Rows from block 6 of a small segmentation model, named by matrix and row number. Rows with one number belong to one neuron. Each number is 128 + 32 x the weight over its row's rms, rounded and kept within 0 to 255. All counts start at 0.
After each neuron's rows are labels from the 100 images, of 14976, where the neuron reaches its highest value: "strongest on" is what is common among them. Only what is clearly more common there than usual is listed. The data: Sentinel-2 satellite tiles (TerraMesh). In brackets: how many of the 100, against the usual share in percent.
# fc1: MLP up (model.blocks.6.mlp.fc1.weight, 512x128), inputs 64-127
# fc2: MLP down (model.blocks.6.mlp.fc2.weight, 128x512, transposed), outputs 64-127

fc1.107 [ 90 129 180 120  65  71 168 165 132  48 107 152 117 125 134  90 140 129 132 148 134 119 101  78  77 129 114 179 103 140  50 133 161 140 152 128 121 198 167 120  91 129 121 108 135 138 140  97 155 139 163 127 135 159 184  80 109 200 171 164 110 159 123 117]
fc2.107 [144 102 101 185 185 172 143 155 130 118 142 155  52 120 138 144  88 114 178  87 128 191 138 123 148 126 161 147 172 114 135 177 162  93 116  86 120  99 140 112 171 133 118  92 139  59 104 117  97 112 136  90 168 128 118 161 121  79  95 119  95 131 124  90]
strongest on: main land cover: built area (40 vs 4.6)

fc1.51 [194 150 123  68 117 112 149 119 115 159 130  89 185 141  98 109 203 131 156 102 159  88 170 107 134 125 117 120 117 112 130 142 111 166 130 122 101 166 160  99 129 138 130 147  71  72 151 131  46  96 111 175 166  93  79 129 113  97 113  89 104 141 111  63]
fc2.51 [125 152 151 158 136 107  76 183 156  97  71  36 121 173 173 125 105 169 165 143  81 119 145 132 117 127 129 106 197 139 135 183 121  64 143 113 155 120 137 134 148 100 136  62 101 161  83 145 162  92 133 131  89 115 170 133 121 164 118 142 124 125 157 130]
strongest on: main land cover: water (43 vs 11.2)

fc1.219 [158 173 129 176  73  67 161 146 130 149 125 125 125 184 135 160 194 147 131 128 133 121 182  99  90  92 142 125 123 144 127 154 151 180  89  96 116 150 145 112 141  93 154 124 162 164 119 179 130 109  69 138 144  98 127  71 164 116 140 101 117 161 154 128]
fc2.219 [110 180 145 126 169 153 130  94 142 151 181 169 112  91 131 143 136  86 137 139  97 141 128 185 183 199  88  71 120 116 119 116 105 221 140 169 129 153  92 143 186 166 147 132 123  84  97 130 112 145 138  63 107 159 127 105 159 118 177 119 150  94 152 178]
strongest on: water (66 vs 40.5); main land cover: water (53 vs 11.2)

fc1.45 [153 158 157  95 176  76 181 172 122 169 143 161 103 131 125 158 167 110  98  83 146 150 153  78 161  45 117 126 152 111 160 145 147 128 164  69  92 151 151 119 147 109 192 111 115 127 111 119 141 128 210 119 142 123 138 126 102  92 145 123 123 108 101 158]
fc2.45 [145 131  85 103 160 135 134 106 149  95 112 147 121 130 189 141  96 117 147 139 145 150 142  85 105 111 142 100  92  74  78 183 141  80 160 166 108 112 118 110 144 138  80 182 134 146  76 180 155 172 124 138 124  93 167 177 116 148 146 155 139 132  96  54]
strongest on: main land cover: bare ground (26 vs 5.1)

fc1.159 [146 167 122 115  67 122 131 150 162 160 103 109 178 129 103 150  95 126 121 123  81 135 129 146 137 131 176 110 108  92 152 162 137 143 119 135 120 142 148 128 223 108  59 119 129 183  98 135 114 133 114 122 130 176  86 103 133 158 203  58  59 112 150 111]
fc2.159 [138 155 105 148 160 192 121  55  97 159 183 143 135 115 144 155 191 150  92 134 120  93  92 215 111 172 129 127 166 186 108 145 197 136 160 108 104 136 167 138  80 110  90 101 175 110 113 120  99  56 127  78 128 124 124 133 116 141 123 122 109 170 105 161]
strongest on: clouds (68 vs 15.5); main land cover: clouds (42 vs 2.5)

fc1.317 [110 106 191 139 120 133 131  79 117 177 144 176 123 109  55 101 148 146 184  88 130 166 127  81 145 158 118  63 118 124  85 132  83 128 111 140 106  55 115  54 156 161 131 134  60 155 122 136 122 140 177 166 163 134 139 122 150 125 117 146 104 164 163 153]
fc2.317 [122 120 113 139 156 118  91 118 111 112  69 117 179  97  89 166  70 153 105 196 122 176 130 153 130 119 111 122 199 147 162  99  74 184 138 147 126 157 150 169 159  74 147 147 126 162 139 161 110 152 107 123 100 129 149 214 152  87 192 137 153 156  97 132]
strongest on: trees (89 vs 58.6); clouds (81 vs 15.5); main land cover: trees (70 vs 19.6)

fc1.191 [174 109 141 170 149 156 146 130 183 163  78 149 152 131 103 156 156 152  74  89 126 102  80  95 153 146 168 139 104 114 110 137 104 150 101 159 115 143 136 107  59 126 140 165  97 110  82 143 116 111  73  77 108 148 143 107  96  72 125 129 153 112 162 170]
fc2.191 [135 116 100  81  82 157 159 116 124 140 122 108 118 168 167 123 137 153 105 132 153 173 222 111 141 111 152 111 110 175 119 107 159 138  73  73 151 118 116 127 140  75  86  87 157 113 140  67 154  95 138 141  91  79  93  67  82 123 117 128 131 111 130  88]
strongest on: main land cover: snow or ice (34 vs 14.6)

fc1.236 [126 125 108 120 144 138  92 134 167 122 178 131 123 156 106 137  91 139 125 105 170 137 127 122 150 134 200 103 113 133  95 228 155 126  79 151 156 144  55 106 166 219 136 156  89 169 120 125 150  97 159 136 140  65  75 110 143 147 147 114 106 141 110 204]
fc2.236 [174 162 101 136 135 141 122 108  73  90 111 142 121 149 140 132 106 122 149 139  80 131  86 151 139 113  81 111 152 156  94 141 101 116 153  94  75 117 129 115  60  92  98 115 111 159 111 115 133 197 109  94  58 144 145 129 158 138 147 172 118 125 154 130]
strongest on: snow or ice (60 vs 20.6); main land cover: snow or ice (59 vs 14.6)

fc1.106 [144  78 210  89 146 130 125 134 159 157 100 130 165 110 156 107 125 138 120 112 176 103 153 135 142 131 148 191 140 153 141 171 121 145 188  65 118 123 103 158 155 123 130 135 235 132 100 118 158 116 131 120 129 111 108 149 145  89  95  94  94 129 119 204]
fc2.106 [ 96 114 116 118 126 128 108 160 133 103 183 196  69  87 119 114 147 153  99 103 124 143 159  93 125 129 136 112 108  93 126 210  64 100 117 154 111 112 167 113 129  78 109 157  75 127 128 132 196 169 100 131 107 129 128 173 116 132 121  74 104 163 110 141]
strongest on: main land cover: trees (57 vs 19.6)

fc1.301 [173 174 111 122 129 107 122 122 173 105  80 188 144  72 198  84 178 163 140 141  87 111 147  77 112 174  90 185 140 118 140 145 116 152  95  88 152 122 149 175 163 156 131 161 150  68 141 118  86 112 114 106 156 183 130  91 136 161 142 140 129  95 139 114]
fc2.301 [118  70 109 133 122 113 105 129  59 176 157  93 147 153 132 176 143 128 139 119 114 156 153 107 139 148 153  66 148 133 125 156 111 122 109 121  75  43 124 120  97 119 121  94 170  66 125 164 111 120 154 120 132  87 108 146 210  92 121  59 191 177 169 146]
strongest on: main land cover: trees (41 vs 19.6)

fc1.34 [175 165 160  75  91 159  59 163  81 158 124 121 163 116 195 104 133 128 119 144 182 139 105 173 132 140  66 114 122 103 168  91 164 142 132 158  70  98 103 123 107  89 174 129 108 185 180 133  69 122 185  56 133 137  84 162 107  96 185 149 129  62 154 150]
fc2.34 [128 115 122 136 120 101 175 122 144  99 122 184 131 146 110 151 105 156 172 120 135 147 164 134  80 111  96 189 163 166 177 145 125 221 143 133 184 125 147 115 105  87 138 119 161  98  52 140 123 127  90 152 144 137 169 160 110  96 104  78  70 156 162 174]
strongest on: main land cover: snow or ice (35 vs 14.6)

fc1.96 [ 76 107 124 100 162 146 110  87 142  94  44 116 107 155 105 108 153 174 128  79 202 172 120  65 201 183  75 137 166 144  97 123 146 170 103 139  86  91 205 182 169  94 117  81 125  72 128 165 125  69 101 127 170  92 113  85 130  75 112 113 151 112 134 137]
fc2.96 [192 108 119 144  65 170 129 174 117 112 113 122 138  97 122 173 163  93 145  78  72 103 109 152 112 106 211 152 106 122 154 120 115 136 166 117 117 174 101 106 101 188 148 173 127 204 151  68 169 171 128 147 143 109 104 133 142 174 141 121  97 163 150 102]
strongest on: main land cover: snow or ice (33 vs 14.6)

fc1.60 [153 128 209  98 152 117  96 142 141 143 116 121 146 127 136 156 135 159 102 107 160 166 186 146 116  80  64 143 106 163 108 145  97 147 122 112 145 147 163 110 158 129  84 111 125 129 166  55  99 146 122  77 106 121 187  93 109 173 151  86 104 167 109 126]
fc2.60 [152  84 131 122 155  91  72  99 120 135 117 193  99 148  72 158 137  72 135  75 108  70 118  92  90 163 130 158  76 152 152 148 130  82  66 161 102 141 134  73 110 116 124 121  96 145  63 167 138 203 135 163 106 110 133 111  93 160 121 130 195 106 132 126]
strongest on: main land cover: rangeland (55 vs 20.4)

fc1.222 [133 127  96  92 171 103  63 145 113 126 108 122 106 115 167 134 170  94 149 121  43 228 118 100 117 147 151 141 104 113  89 157 141 141 111 150 115  75 134 109 134 127 175  70 108 134 163 137 102 110  92 140  89 139 124 119  91 127 116 122 139 176 123 103]
fc2.222 [166  75 150 162  63  59 153  96 162 129 130 144  82 154 168 155 148  55 147  80 196 140 134  72 157 117  94  62 101 147 121 106 113 117 120 112  98 112 129 147 129 140 144 145 140  94 180 198 120 100 104 118 102 136 144 140 149 154 151  94  92  52 127 164]
strongest on: trees (88 vs 58.6)

fc1.41 [ 99 127 132 132  97 173 156 125  92 113 218 117 138 114 126  90  89 197 158 134 127 160 132 102 109 116 136 151 158 124 184 155  88 169 104 133  98  77 128 139 147 201 168  89  84 160 160 105 149 153 111 105  98 118 106 145 134  93 110 106 110 166 145 114]
fc2.41 [127 129 141 114 106 131 134 150 129 125 135 139 103 141 100 147 154 130 149 120 165 159 153 134 176 109 163  97 104 145  57 118 115  97 133  77 154 173 161 123 116  75 128 130 190  73 162 144 139 105 134 126 139 144 140 152 131 151 126 139 131 127 101 117]
strongest on: trees (89 vs 58.6); built area (72 vs 37.5); water (70 vs 40.5)

fc1.194 [141 117 128 171  51 127  94 118 105  91  69  64 129 163 116 100 178 149  96 107 176 112 146 164 106 144 105 120 101 122 132 135 118 168 163 216 128 109 135 122 100  88 144  84 131 169 158 169  69  89 145  90 159 102 139 110 133  84 137  46 175  79  77 108]
fc2.194 [104  87 134 144 153 154 163 111 146 101  63 173 171  82 152 104 127  90 196 153 108 100 135 114 199 131 155 121 120 126 169 117 141 124  62  84 116 190 129 133 123 156 158 143 129 169  65 135 193 138 153 169 125 154 122 175 190 193  94 139  91 112 203 146]
strongest on: clouds (53 vs 15.5); main land cover: trees (51 vs 19.6)

fc1.250 [149 179 108 118 195 144 143 161 155 129 154  87 128 132 137 122  99 210 105  95  80 190 159 144 124 114 103  84 164 128 153 148 118 185 145 121  87 137 109  86  86 170 160 123 125 106 172 126 149 117 197  92  48  99 110 184  97 174 124 151 104 130 148 138]
fc2.250 [172 121  95 163  95 203 124 123 123  94 113 148 185  87 129 154 131  89 159 165 113 166 138 140 127 112  72 100 125 131 126 138 117  78 170  84 129 148 108 133 159 153 149 108 130 115  86  88 175 133  74 143 161  90 169  95 182 103 112 153 142 152  73 144]
strongest on: trees (92 vs 58.6); built area (81 vs 37.5); water (75 vs 40.5); crops (66 vs 38.9)

fc1.385 [160  92  96 183 140 109 137 158 139 103 166 171  73 104 133 126 129 138 111  36 174 117 130 104 143 123 142 146 152 164 113 169  92 103 125 116  86 179  99 137 115  87 137 138 165 119 108 163  86 122 152 161  88 121 108 149 123 154 102 110  30 144 111 110]
fc2.385 [ 92 168 117 152 141 156 146 113  82 102  91 149  90 104 127 142 162 131 138 133  85 144 170 140 144  90 196 137 147 163 147  98 160 159 170 121 151  65  82 120 155 166 180  97 158 157  69 124 171 178 106 149 147 126  90 106 158 144 139 101 185 115 131 132]
strongest on: water (73 vs 40.5); flooded vegetation (36 vs 10.2); main land cover: water (28 vs 11.2)

fc1.283 [115 132 128 148 140 104 107  92 154 162  64 193 105 161 155  92 178 131 111 150 120 156 150  73 130 169 110 142 102 117  99 116  97 149 132 103 125 103 154 172 114 102 120 138  97  99 117 131 177 171 144  71 121 156  99 126 169 135 145 153  34 128 100 104]
fc2.283 [137 120 147 140  50 162 148 128 143 207 139 198 114 151 122 155 114  73 107 121 122 147 151 146  75 127 155 105 165 116 154 110 135 191 116  86 171 201 102 119 116  61 166  90  95  72 114 115  99 169 114 148  78 166 119 165  93 153 160 164 144 104 108  65]
strongest on: crops (78 vs 38.9); built area (67 vs 37.5); main land cover: crops (60 vs 20.2)

fc1.115 [147 152 109 120 171 190 153 129 135 115 135 104 126 169  41 166 155 148  60  79 183 152 136  98  71  84 120 154 161 138 106  79 106 170 146  96 133 132 114 170  70 154 147 123 160 126 112 160  96 153 123 122 172 106 138 109 134 125  78 127 171 123 154 186]
fc2.115 [118 130 150 102  44  98 108  51 145  78 107 105 118 160 118 129 110 102 151 158  97  80 112  92  76 106 142 191 125 153 123 146 153 161 114 175 115 117 112 114 151 163 130  92 111 115  72 112 161 130 196  99  97 116 111 137 124 148 150 110 110 127 155 232]
strongest on: main land cover: rangeland (61 vs 20.4); bare ground (49 vs 24.3)

fc1.298 [102 106 144 128 144 165 107 106 191 111 120 172 132 107  87  32 145 146 119 149 126 159 117  78  41 113  85 118 150 149 102 134 156 135  86 102 128 122 116 151 116 178  86 129 141 157  70 138 108  88 160 142 157 163 110  71 125 154 109 124 163 138 177 162]
fc2.298 [151 152  79 117 149  86 106  97 134 147  88  92 141 158 142 178  93  98 128  57 142 145  78 176 167 130 167 119 159  68 163 138 141 113 147 135 104 117 146 168 158 121 163 129 121 107 142  95 140 106  97 109 196  89 171 154 103 195 168 158 153  83  90 154]
strongest on: bare ground (77 vs 24.3); main land cover: bare ground (45 vs 5.1)

fc1.252 [125 103 185 115 143 133 123 101 113 201 125  76 195 101 121 144 181 170 149 181 175 107 158 127 128 143 186 118 154 103 144 149 125 160  99 126  96 143 126  94 122 135 156 115 137  80 126 129  85 153 170 181 108 173 129 128 201 152 102 126 132 119 150 137]
fc2.252 [150  90 120 165 106  96 134 110 115 176 122 116  84 142 161 131  92 141 144 182 169 155 115  83  98 142 102 150 158  93 142 154 142 100 108  76 137 118 155  53 123 121  85 148 157 159 125 163 136  99 102 151 135 108 141 202 123 173 161 133 223 109 102 137]
strongest on: main land cover: trees (63 vs 19.6)

fc1.303 [149 175  86 169 157  85 129 154 115 127 161 179  85 145  94  98 137 161 152 128 119 127 196 123 174 126  50  77 163 109 100 147 107 104 177 108  95 137 134 132  44 151 143 142 153 140 129 122 135 115 157  83  80 122 136 149 109 152 134  95 130 138 125 132]
fc2.303 [118 133 161 162  89 202 137  96 134 132  99  89 171 132  82  83 111 137 112 129  98 146 136  85  59  96 214 155 108  95 131 109 134 156 130 169 168 147 132 123 149 145  92 141 110 117 108 102 173 132 126  74 132  98 124  92 173 128 151 167 131 156 111  93]
strongest on: built area (73 vs 37.5); crops (70 vs 38.9); main land cover: crops (41 vs 20.2)

fc1.170 [157 122 122 157 162  87  66 110 175 115  87  61 138 135  90 123 117 149 138 144 159  95 121  64  50 105 130 110 117  52 110 152  62 115 143 175  61 165 125 141 113  93 133  72 150 123 116 142  98  93 113  94 130 109 160 161 175 178 151  78 137 136 115 117]
fc2.170 [ 80 129 168 148 181 115 142  92 108 125 127 140  97 106 146 131 144  39 179 132 142 147 130 110 151 102 115  81 174 145 159 104 110  50 141 136 168  95 142  91  62 144 107 187 132 109  76 154 111  90 149 126 124 135 114 140 116  37 102 151 152 115 135 167]
strongest on: built area (69 vs 37.5); main land cover: built area (39 vs 4.6)

fc1.166 [ 87 104 157  63 101 157 107  92 116 138 169 211  85 132 131 116 138 117 128 144 176 140  79 160 116 143 133 150 126 131  82  81  99 129  79 103 121  96 106 148 145 150 160  99  94 132 136 164  98 173  97  68 172 203 155 152 113 137 106 164 184 125 114  87]
fc2.166 [148 136  83 164 171 149 168 122 112  87 191 148 165 176 140  78  91 179  73 217  82  89 139 142 119  58 145 104 136 138 151 130  92  85 168 112 129 139 113 119 145  57 130 138  61 147 126 161 143 112 108 138 110 131  94 101 110 167 110 141 127 132 165 131]
strongest on: snow or ice (68 vs 20.6); main land cover: snow or ice (66 vs 14.6)

fc1.37 [149  97 128 169 130 118 152 149 163 130 142 149  99 143 165  96 121 132 132 136 146 150 120  76 141 123 122 120  57 151 133 120 142  97 126 128  75  75  86 173 144 119 102 117 110 105 119 164 123 132 162 113 178 101 172 154 127 168  93 181  66 160  77 142]
fc2.37 [ 99 132 113 123 189 121 132 161  95 114  59 157 166 116 109  67 132 115 172 133 112 112 106 109 112 152 136 135 142 112 179  76 119 134 133 104 140 152 158 133  90 158 181 132 185 136 136 113 112 142  88 152  62  98 126 126 165  71 191 113 161 141 168 140]
strongest on: snow or ice (67 vs 20.6); main land cover: snow or ice (61 vs 14.6)

fc1.209 [156 169 178 147 118 161 186 181 127 162 125 127  50  97 148 113 137 136 121 111 163  98 119  73  89  84 140 104 170  85 118 129 151 169 136 127 110 153 155 118 229 148 158 151 114  95  85 161 178 102 115 143 188 169 150  84 163 111 153  93 120 170  87  98]
fc2.209 [115 100 112 130 136 163 135 134 102  78 158 133 150 112 153 129 169 105 164 136 118 143 208 145 171 203 143 131  94  93 114  95 121 159 107  98  90 139 132 124 132  99 133  99 131  94 169 130  70  93 188 121  79 162 152 114  75 155 134 158 114 110 113 118]
strongest on: main land cover: built area (26 vs 4.6)

fc1.369 [122 124 158 128 129 159 108  77  89 172 138 128 107 243 117 126 142 158 114 127 127  83 138 149 171  92 163  71 165  79 170 122 110 154 120 148 144  89 151 123 147 173 106 101 160 128 137 129 130 144 146  96 176 174 188 127 117  91 150 102 116 118 172 148]
fc2.369 [154 158  94  95 151 136 126 151  85 136 182 140 114 128 122 141 113 110 183 134 117 158  72  74 113 139 147  69 125 106  39 174 127 117 164 123 116 144 156 152 107  92 188 190 144  84 136 160 136 109  62  72 147  98 137  90 209 125  87 173 194  99 121 133]
strongest on: bare ground (57 vs 24.3); main land cover: bare ground (35 vs 5.1)

fc1.406 [122  95 139 135 110 132 157 169 150 168 112  88 160 138  96 144 136 108 164 100  21 118 105 122 101 121 118  72  98  73 129 167 107 146 140 101  79 177 176 139  78  97 128 117 134 188  93 143 167 100 144 152  85  75 144 123 160 169  98 107 121 182 123 115]
fc2.406 [132 136 171 140 100 110 120 128 152 160 132 129 139 179 188 205 128 177 136 196 131 213 110 169 105 138 135 141 161 191 114 132 186 146 135 160 101 195 133 145 142 120 132 147 157 109 142 106 187 124 166 104 146  60 119 153 112 166  94  94 111 133 132 157]
strongest on: snow or ice (88 vs 20.6); main land cover: snow or ice (82 vs 14.6)

fc1.17 [ 91 124 122 150 142 172  98 131 131 116 138  56 130 134  72 129 140  50 173 121 133 154 209 111 109 164 109 144 127 102  59 114 134 148  86 175  63  24 147 142 134 162 198  95 173  80 178 106 150 149 128 110 121 119 158 157 160 139 108 105  73  93 115 145]
fc2.17 [200 129 135 108 150 136 140 174 104 105 172 180 180 137 132  90 125 116 142 103  93 141 136 112 163  24 158 120  53 145 140 117 129 109 174 115 111 139 128 113 162 155 110 115 118 112 141 132 165 128 145 116 199 116 150  66 102  36 107 147 172 103 110 101]
strongest on: trees (92 vs 58.6); water (83 vs 40.5); built area (67 vs 37.5); main land cover: water (40 vs 11.2)

fc1.302 [163 117  79 168 107  76 110 114 123 136  85  87 150 119 148 135 124 183 113 131  82 155 161 151 115 154 139 106 137 106  62 132  91 134 137 151 137  97 147 122 158 103 140 133 109  90 115 148 122 180  91 120 177 146 149 197 158 138 130  93 136 139  91  94]
fc2.302 [171 144 159 118 156 170 129 139  94 187 112 110  87 164  83 118 147 112  96 160 153  93 163  94 147  92 115 107  81 137  86 143 150 100  51 138  70 140 177 145 136 146 114  99  83 153 110 136 173 137 109 119  97 215 140 139 104 109 134 152  93 148 128  82]
strongest on: main land cover: bare ground (27 vs 5.1)

fc1.286 [ 88  84  76 134 146 110 136 126 151  86 204  52 112 175 113 149 178 115  66 179 114 178 172 137 114 120 111 119 104  73 122 136 141 188  90 107 139 121 112 124 126 106 124  78 135 117 169 110 119 151 143 107  84 110 116 102 164 178 143 168 132 159 131 144]
fc2.286 [200 133 120 114 184 173  83 173 184  65  92 164 120 163 187 160 113 145 171 103 172  90 179 133 140 106 182  81 102 166 154 110 121  56 171 128 137 116 102 150  99 110 122 178 179  81 111 144 163 121 136 129 158 136 124 138  87 140 117 146 162 138 103  75]
strongest on: trees (89 vs 58.6); crops (67 vs 38.9); main land cover: trees (43 vs 19.6)

fc1.66 [ 80 171 163 166 218 142 130 146 128 130 165 168  64 104 138 176 154 137 133 115 118 112 159  91 117 116 120 136 100 127 118 128 152  93  92 133  56 148 149 159 150  75 175 145  85 172 144 111  99  69  95  94  78 132 177 125 162 131 136 144 178 134 167 146]
fc2.66 [160 143  97 113 147 114 175 122 136 111  77 121  88 120 117 119 133 105 161 151 119 102 214 151 132  90 149 167 118 108 128 114 115 122 121 132 154 127 105 123 102 139  97 166 145 107  85 125 132 155 139  77  99 117 111 102 128 107 167  86 136 115  94 151]
strongest on: snow or ice (85 vs 20.6); main land cover: snow or ice (76 vs 14.6)

fc1.82 [129 143 126 157 107  86  96  77 121 165 203 145 138 143 146  74 109 110 123 185 156 125 103 225 117 171  95 127  92 106 111 141 141 137 108 155 131 144 152 111 121 125 105 155 158 145 141 165 117 216 162 105 122 196 154 123 150 137 149 155 155 164  85 171]
fc2.82 [ 81 166 145 154 146  88 113 149 196  99 129 137 110 156  58 174 167 101  82  89  94 165 175 113 158  71  83  97 135 140 188 196 126 167 132  95 152 138 153 127  91 132 111  89 113  77 172 118 139 124 146  94 131 135  73 112 115 162  99 128 162 101 156  92]
strongest on: crops (85 vs 38.9); main land cover: crops (75 vs 20.2); built area (69 vs 37.5)

fc1.361 [160 130 133 120 116 105  65 141  98  96 152 125  71 109 152  76 148 142  91 136  82 114  99  76 121  74 109 139 113  75  95 115 126 190  87 163 115 157  85 109 127 145 146 122 140 110 132 130 112 172 143 138 124 168 104 155 159 117 192 139 197 200 151 134]
fc2.361 [125  94  98 145 101  98 159 145 122 116 180  73 144 123  96 106 101 124 153  81 181 142 117 104 147 153 102 147 162 156 135 185 129  87 124 160 102 171 159 172 101 109 139 183 136  93 110 134 130 158 150  88  76 101 118  94 128 146 135 143  43 132 135  99]
strongest on: crops (69 vs 38.9)

fc1.138 [112  94 147 108 126 169 117 155 148 142 152  77 136  72 102 104 156  75  97 160  88 152 160 134 158  89 215 107  62 128 106 163 135 152  93 128 108 122 149 184 106  68 190 117 159 151  95 163 173 169 140  91 117 138 213 107 114 184 161 139 120  62  88 145]
fc2.138 [141 134 122 174 156  69  51 146 129  99 125 162 133 133 148 113 132 139 144 146 102 130 128 117  95 104  81 143  85  82 205  99 172 146 192 182 153 124 114 100 161 146  94 146  81 166 132  94 197 159 133 128  81  97  99  99  97  62  99 192  98 119 131 147]
strongest on: main land cover: snow or ice (34 vs 14.6)

fc1.262 [ 81 185 130 172 155 116 103  97 162 120 121 113 113 146 157  82 148 100 142 172 121 128 123  78 119 161 115 126 102  59 120 130 148 111  93 115 156  82  86 145 166 209 178 138 144  94  86 121  91 124 147  65 135 196  91 112 107 121 126 167 106 102 162 166]
fc2.262 [125 128 102 130 168 117 169 114 105  92 220 137 116 126  82 121 109 154 127 122 134 166 118 120 132  67 140  88  76 107 144 118 125 150 116 128 128 152 141 131 141  70 103 135 136 181 132 133 181 134 151 155 123 104 153  69 161 143  73 162 199 107 131  81]
strongest on: built area (80 vs 37.5); crops (68 vs 38.9)

fc1.324 [119 153 129  77 188 169 130 142 134 140  89  98 153 135 159 144 143  94 104 182 150 131 172 125 121 159 127 105  83  59 176 155 124 140 146 129 172  92 126 153 169 205 177  86 109  45 169 108  90 140 152 105 141 153 166  83 135 153 178  72 140 105 159 108]
fc2.324 [102 139 194  80 126 135 144 164  82  59 147 194 196  73 162  92 113 118 105 119 117 147 139  91 113  86  94 156 167 106  72 152 123  86 173 139  88  77 110 101 166  66 105 146 145 111 136 150  78 156 106 167  79  93 126 134 129 137 109 180  73 112  99  80]
strongest on: main land cover: water (55 vs 11.2); snow or ice (42 vs 20.6); main land cover: snow or ice (37 vs 14.6)

fc1.400 [124 156 142 101 166 122 200 117 147 132 104 106  82 124  89 174 127  61 119 129  87 112 202 200 130 183 127  82 150 104 138 174 112 117  68 138 175 168 183 141 122 123 132 147 147 149 123 119 107 132 115 132 162  97  72 124  72 135 153 121 118 212 125  88]
fc2.400 [ 90 113 118  97 111  97  71  95  79 129 118  96 159 178 128 166 147  98 112 122 141 121 111 163 111 127 174  63 152 126 128 111  91 110 121  77  96 141 126 156 102 157 103 130 159  99 146  87 216  74 165 102 147 123 173 123 126 145 129 127 121  95  87 145]
strongest on: water (71 vs 40.5); main land cover: water (62 vs 11.2)

fc1.271 [114 134 124 127 217 132 121 120 100 116 140 145  97  87 128 152 136 151 114 128 124 115 137  66 133 157 157  99 132  87 112 108 148 161  87 136 101 131  91 159 152 115 193 169 157  70  99 119 122 128 159 166 128 149  90 144 147 238 193 143 115 118  90 131]
fc2.271 [ 86 143 144 147  82 145 144 106 122  80 145 158 146  68  79 163  87 101 113 155 114 162 106 124 141  95 163 140 145 108 135 103 154 122 138 144 101  82 127 119  77 108 108 134 127 115  77 122 143 117 149  98 145 137 110  87 179 133 156  82 132 170 136  89]
strongest on: main land cover: trees (57 vs 19.6)

fc1.188 [ 88 185 199 103 130 123 150 121 135 228 130  74 137 130 144 123 138  96 101 183 115  86 122 133 124  93  78 129 130 145 144 192 101 136  60 126 167 153  93 128  86  59 116 151 143 111 175 141 122 102 146 151 101 112 107 149 125 170 150 129 128 125 118  57]
fc2.188 [156 104 121  81 111 118 138 125 137 143 122 105 110 133 152  97 152 191  92 125 141 126 155 173 156 123 112  90  77  87 199 194 139 153 118 187 140  71 175 200 121 134 138  72 110 187  62 177  77  93  91 146  90 185 142 113 132 138 114  82 126 158 118 129]
strongest on: snow or ice (46 vs 20.6); main land cover: snow or ice (42 vs 14.6)

fc1.330 [166 115 132 180  95 123 121 124  70  89 147 154 170 113 109  87 114 168 151 100 196  98 169  75 157 177 128 134 146 140 125 137 153 156 103 135 106 111 136 133 105 172 167 103  94  99 137 119  99  78 111  69 190 131 118 116 176 105 173 147 219 145 113 113]
fc2.330 [ 89 113 113 113 143 156 128 111 158 168  82  81 114 154 108 149 148 183 134 167 129 177 101 106 130  75  84 135  44  93 133 127  97 100  97  75 130 113 111 116 174 118 109  97 112 139 202 151  94 106 146 176  42 100 138  46  93 118 120  99 124 109 113 108]
strongest on: main land cover: built area (27 vs 4.6)

fc1.8 [138  78 160  86 131 137 130 151 125 166 164 157 180 144 112 123  89 126 163  61 141 131 123 184  89  88 139 168 103 144 169 163 159 183 146 143  73  88  95 175 118 126 130  88 157  92 110 138 134 139 170 145 101 111 123 111 140 114  67 113 125 112 140 112]
fc2.8 [121 117 128 142 171 131  97 171  56 120 163 114 132  96 146 117 188 127 112  96  91  99 155 167 125 138 133 126  88  99 123 127 124  78 100 156 154  79 154 164 171 164 162 101  66 100 152 162 101  92 114 105 101 110 134 150 108 116 160 117 101  83 126 133]
strongest on: bare ground (58 vs 24.3); main land cover: bare ground (43 vs 5.1)

fc1.154 [142 128 103 152 114 157 111 165 147 101 153 111  93 101 126 108 170  80 102 148  92 185 111 111 163 141 158 120 152 142 127 120 175  91 144 151 155 125 153 121  86 130 123 129 102  99 143 134 117 122  95  82 109  84 118 163  64 188 113 103 131 119  93 147]
fc2.154 [ 68  87 111 137  78 106 129 103 130 179 149 176  86  74 118 131 128 149 152  86 114 211 119 133 140 175 143 158 118  92 118  72 120  95 111 111 131 146 186 133 136 150 119 138 157 131 122 165 107 168  97 167 114 171 136 124 117 102 154 188 113 157 176 177]
strongest on: clouds (51 vs 15.5); snow or ice (49 vs 20.6); main land cover: snow or ice (42 vs 14.6); main land cover: clouds (39 vs 2.5)

fc1.325 [158 122 120  77 116 103 126 115 135 163 152 134 167 135  70 125 141  86 134 136  63 128 181 139 143 103 109 196 126  98 127 111 155 118 127 198  87 159 126 128 138 130  80 100 131  72 104 162 192 165  44 165 155 146 131 158 153 132  42 102 134 140 183 106]
fc2.325 [123 110 173 177 176 182 150 168 168 115 134 110 113 130 111 109 121 185 151  97 122 147 107 110 132  88 122 121  98 110 197 118 111 115 177 147 123 103  83 205 115 138 134 101 119 142 124 152 132 135 144  98 144 109 137 105 156  97 146  99 125 109 134 120]
strongest on: bare ground (69 vs 24.3); main land cover: bare ground (46 vs 5.1)

fc1.346 [192 101 121 136 104 148 181 130 138 204 175 124 127 126 108 118 118 110 109 124 157  74 149 160 128  93 161 183 104  88 114 117 154 159 114 121 114  80 140 162 146 132  93 124 120 123 136  84  97 205 169 128 173 121  79 105  94 125 169 125  55  88  85 120]
fc2.346 [163 134 149 115  99 155 133 174 119  90 136 108 141  52 130 146 109  55 122 110 123  83 123 128 122 141 131 162 119 142 117 135 105  52 141 105 146 103  99 130 105  90  83  85 171 163 122 180 149 124  60 155  67  83 128 149 189 178 155  71 109 169 132 172]
strongest on: main land cover: bare ground (29 vs 5.1)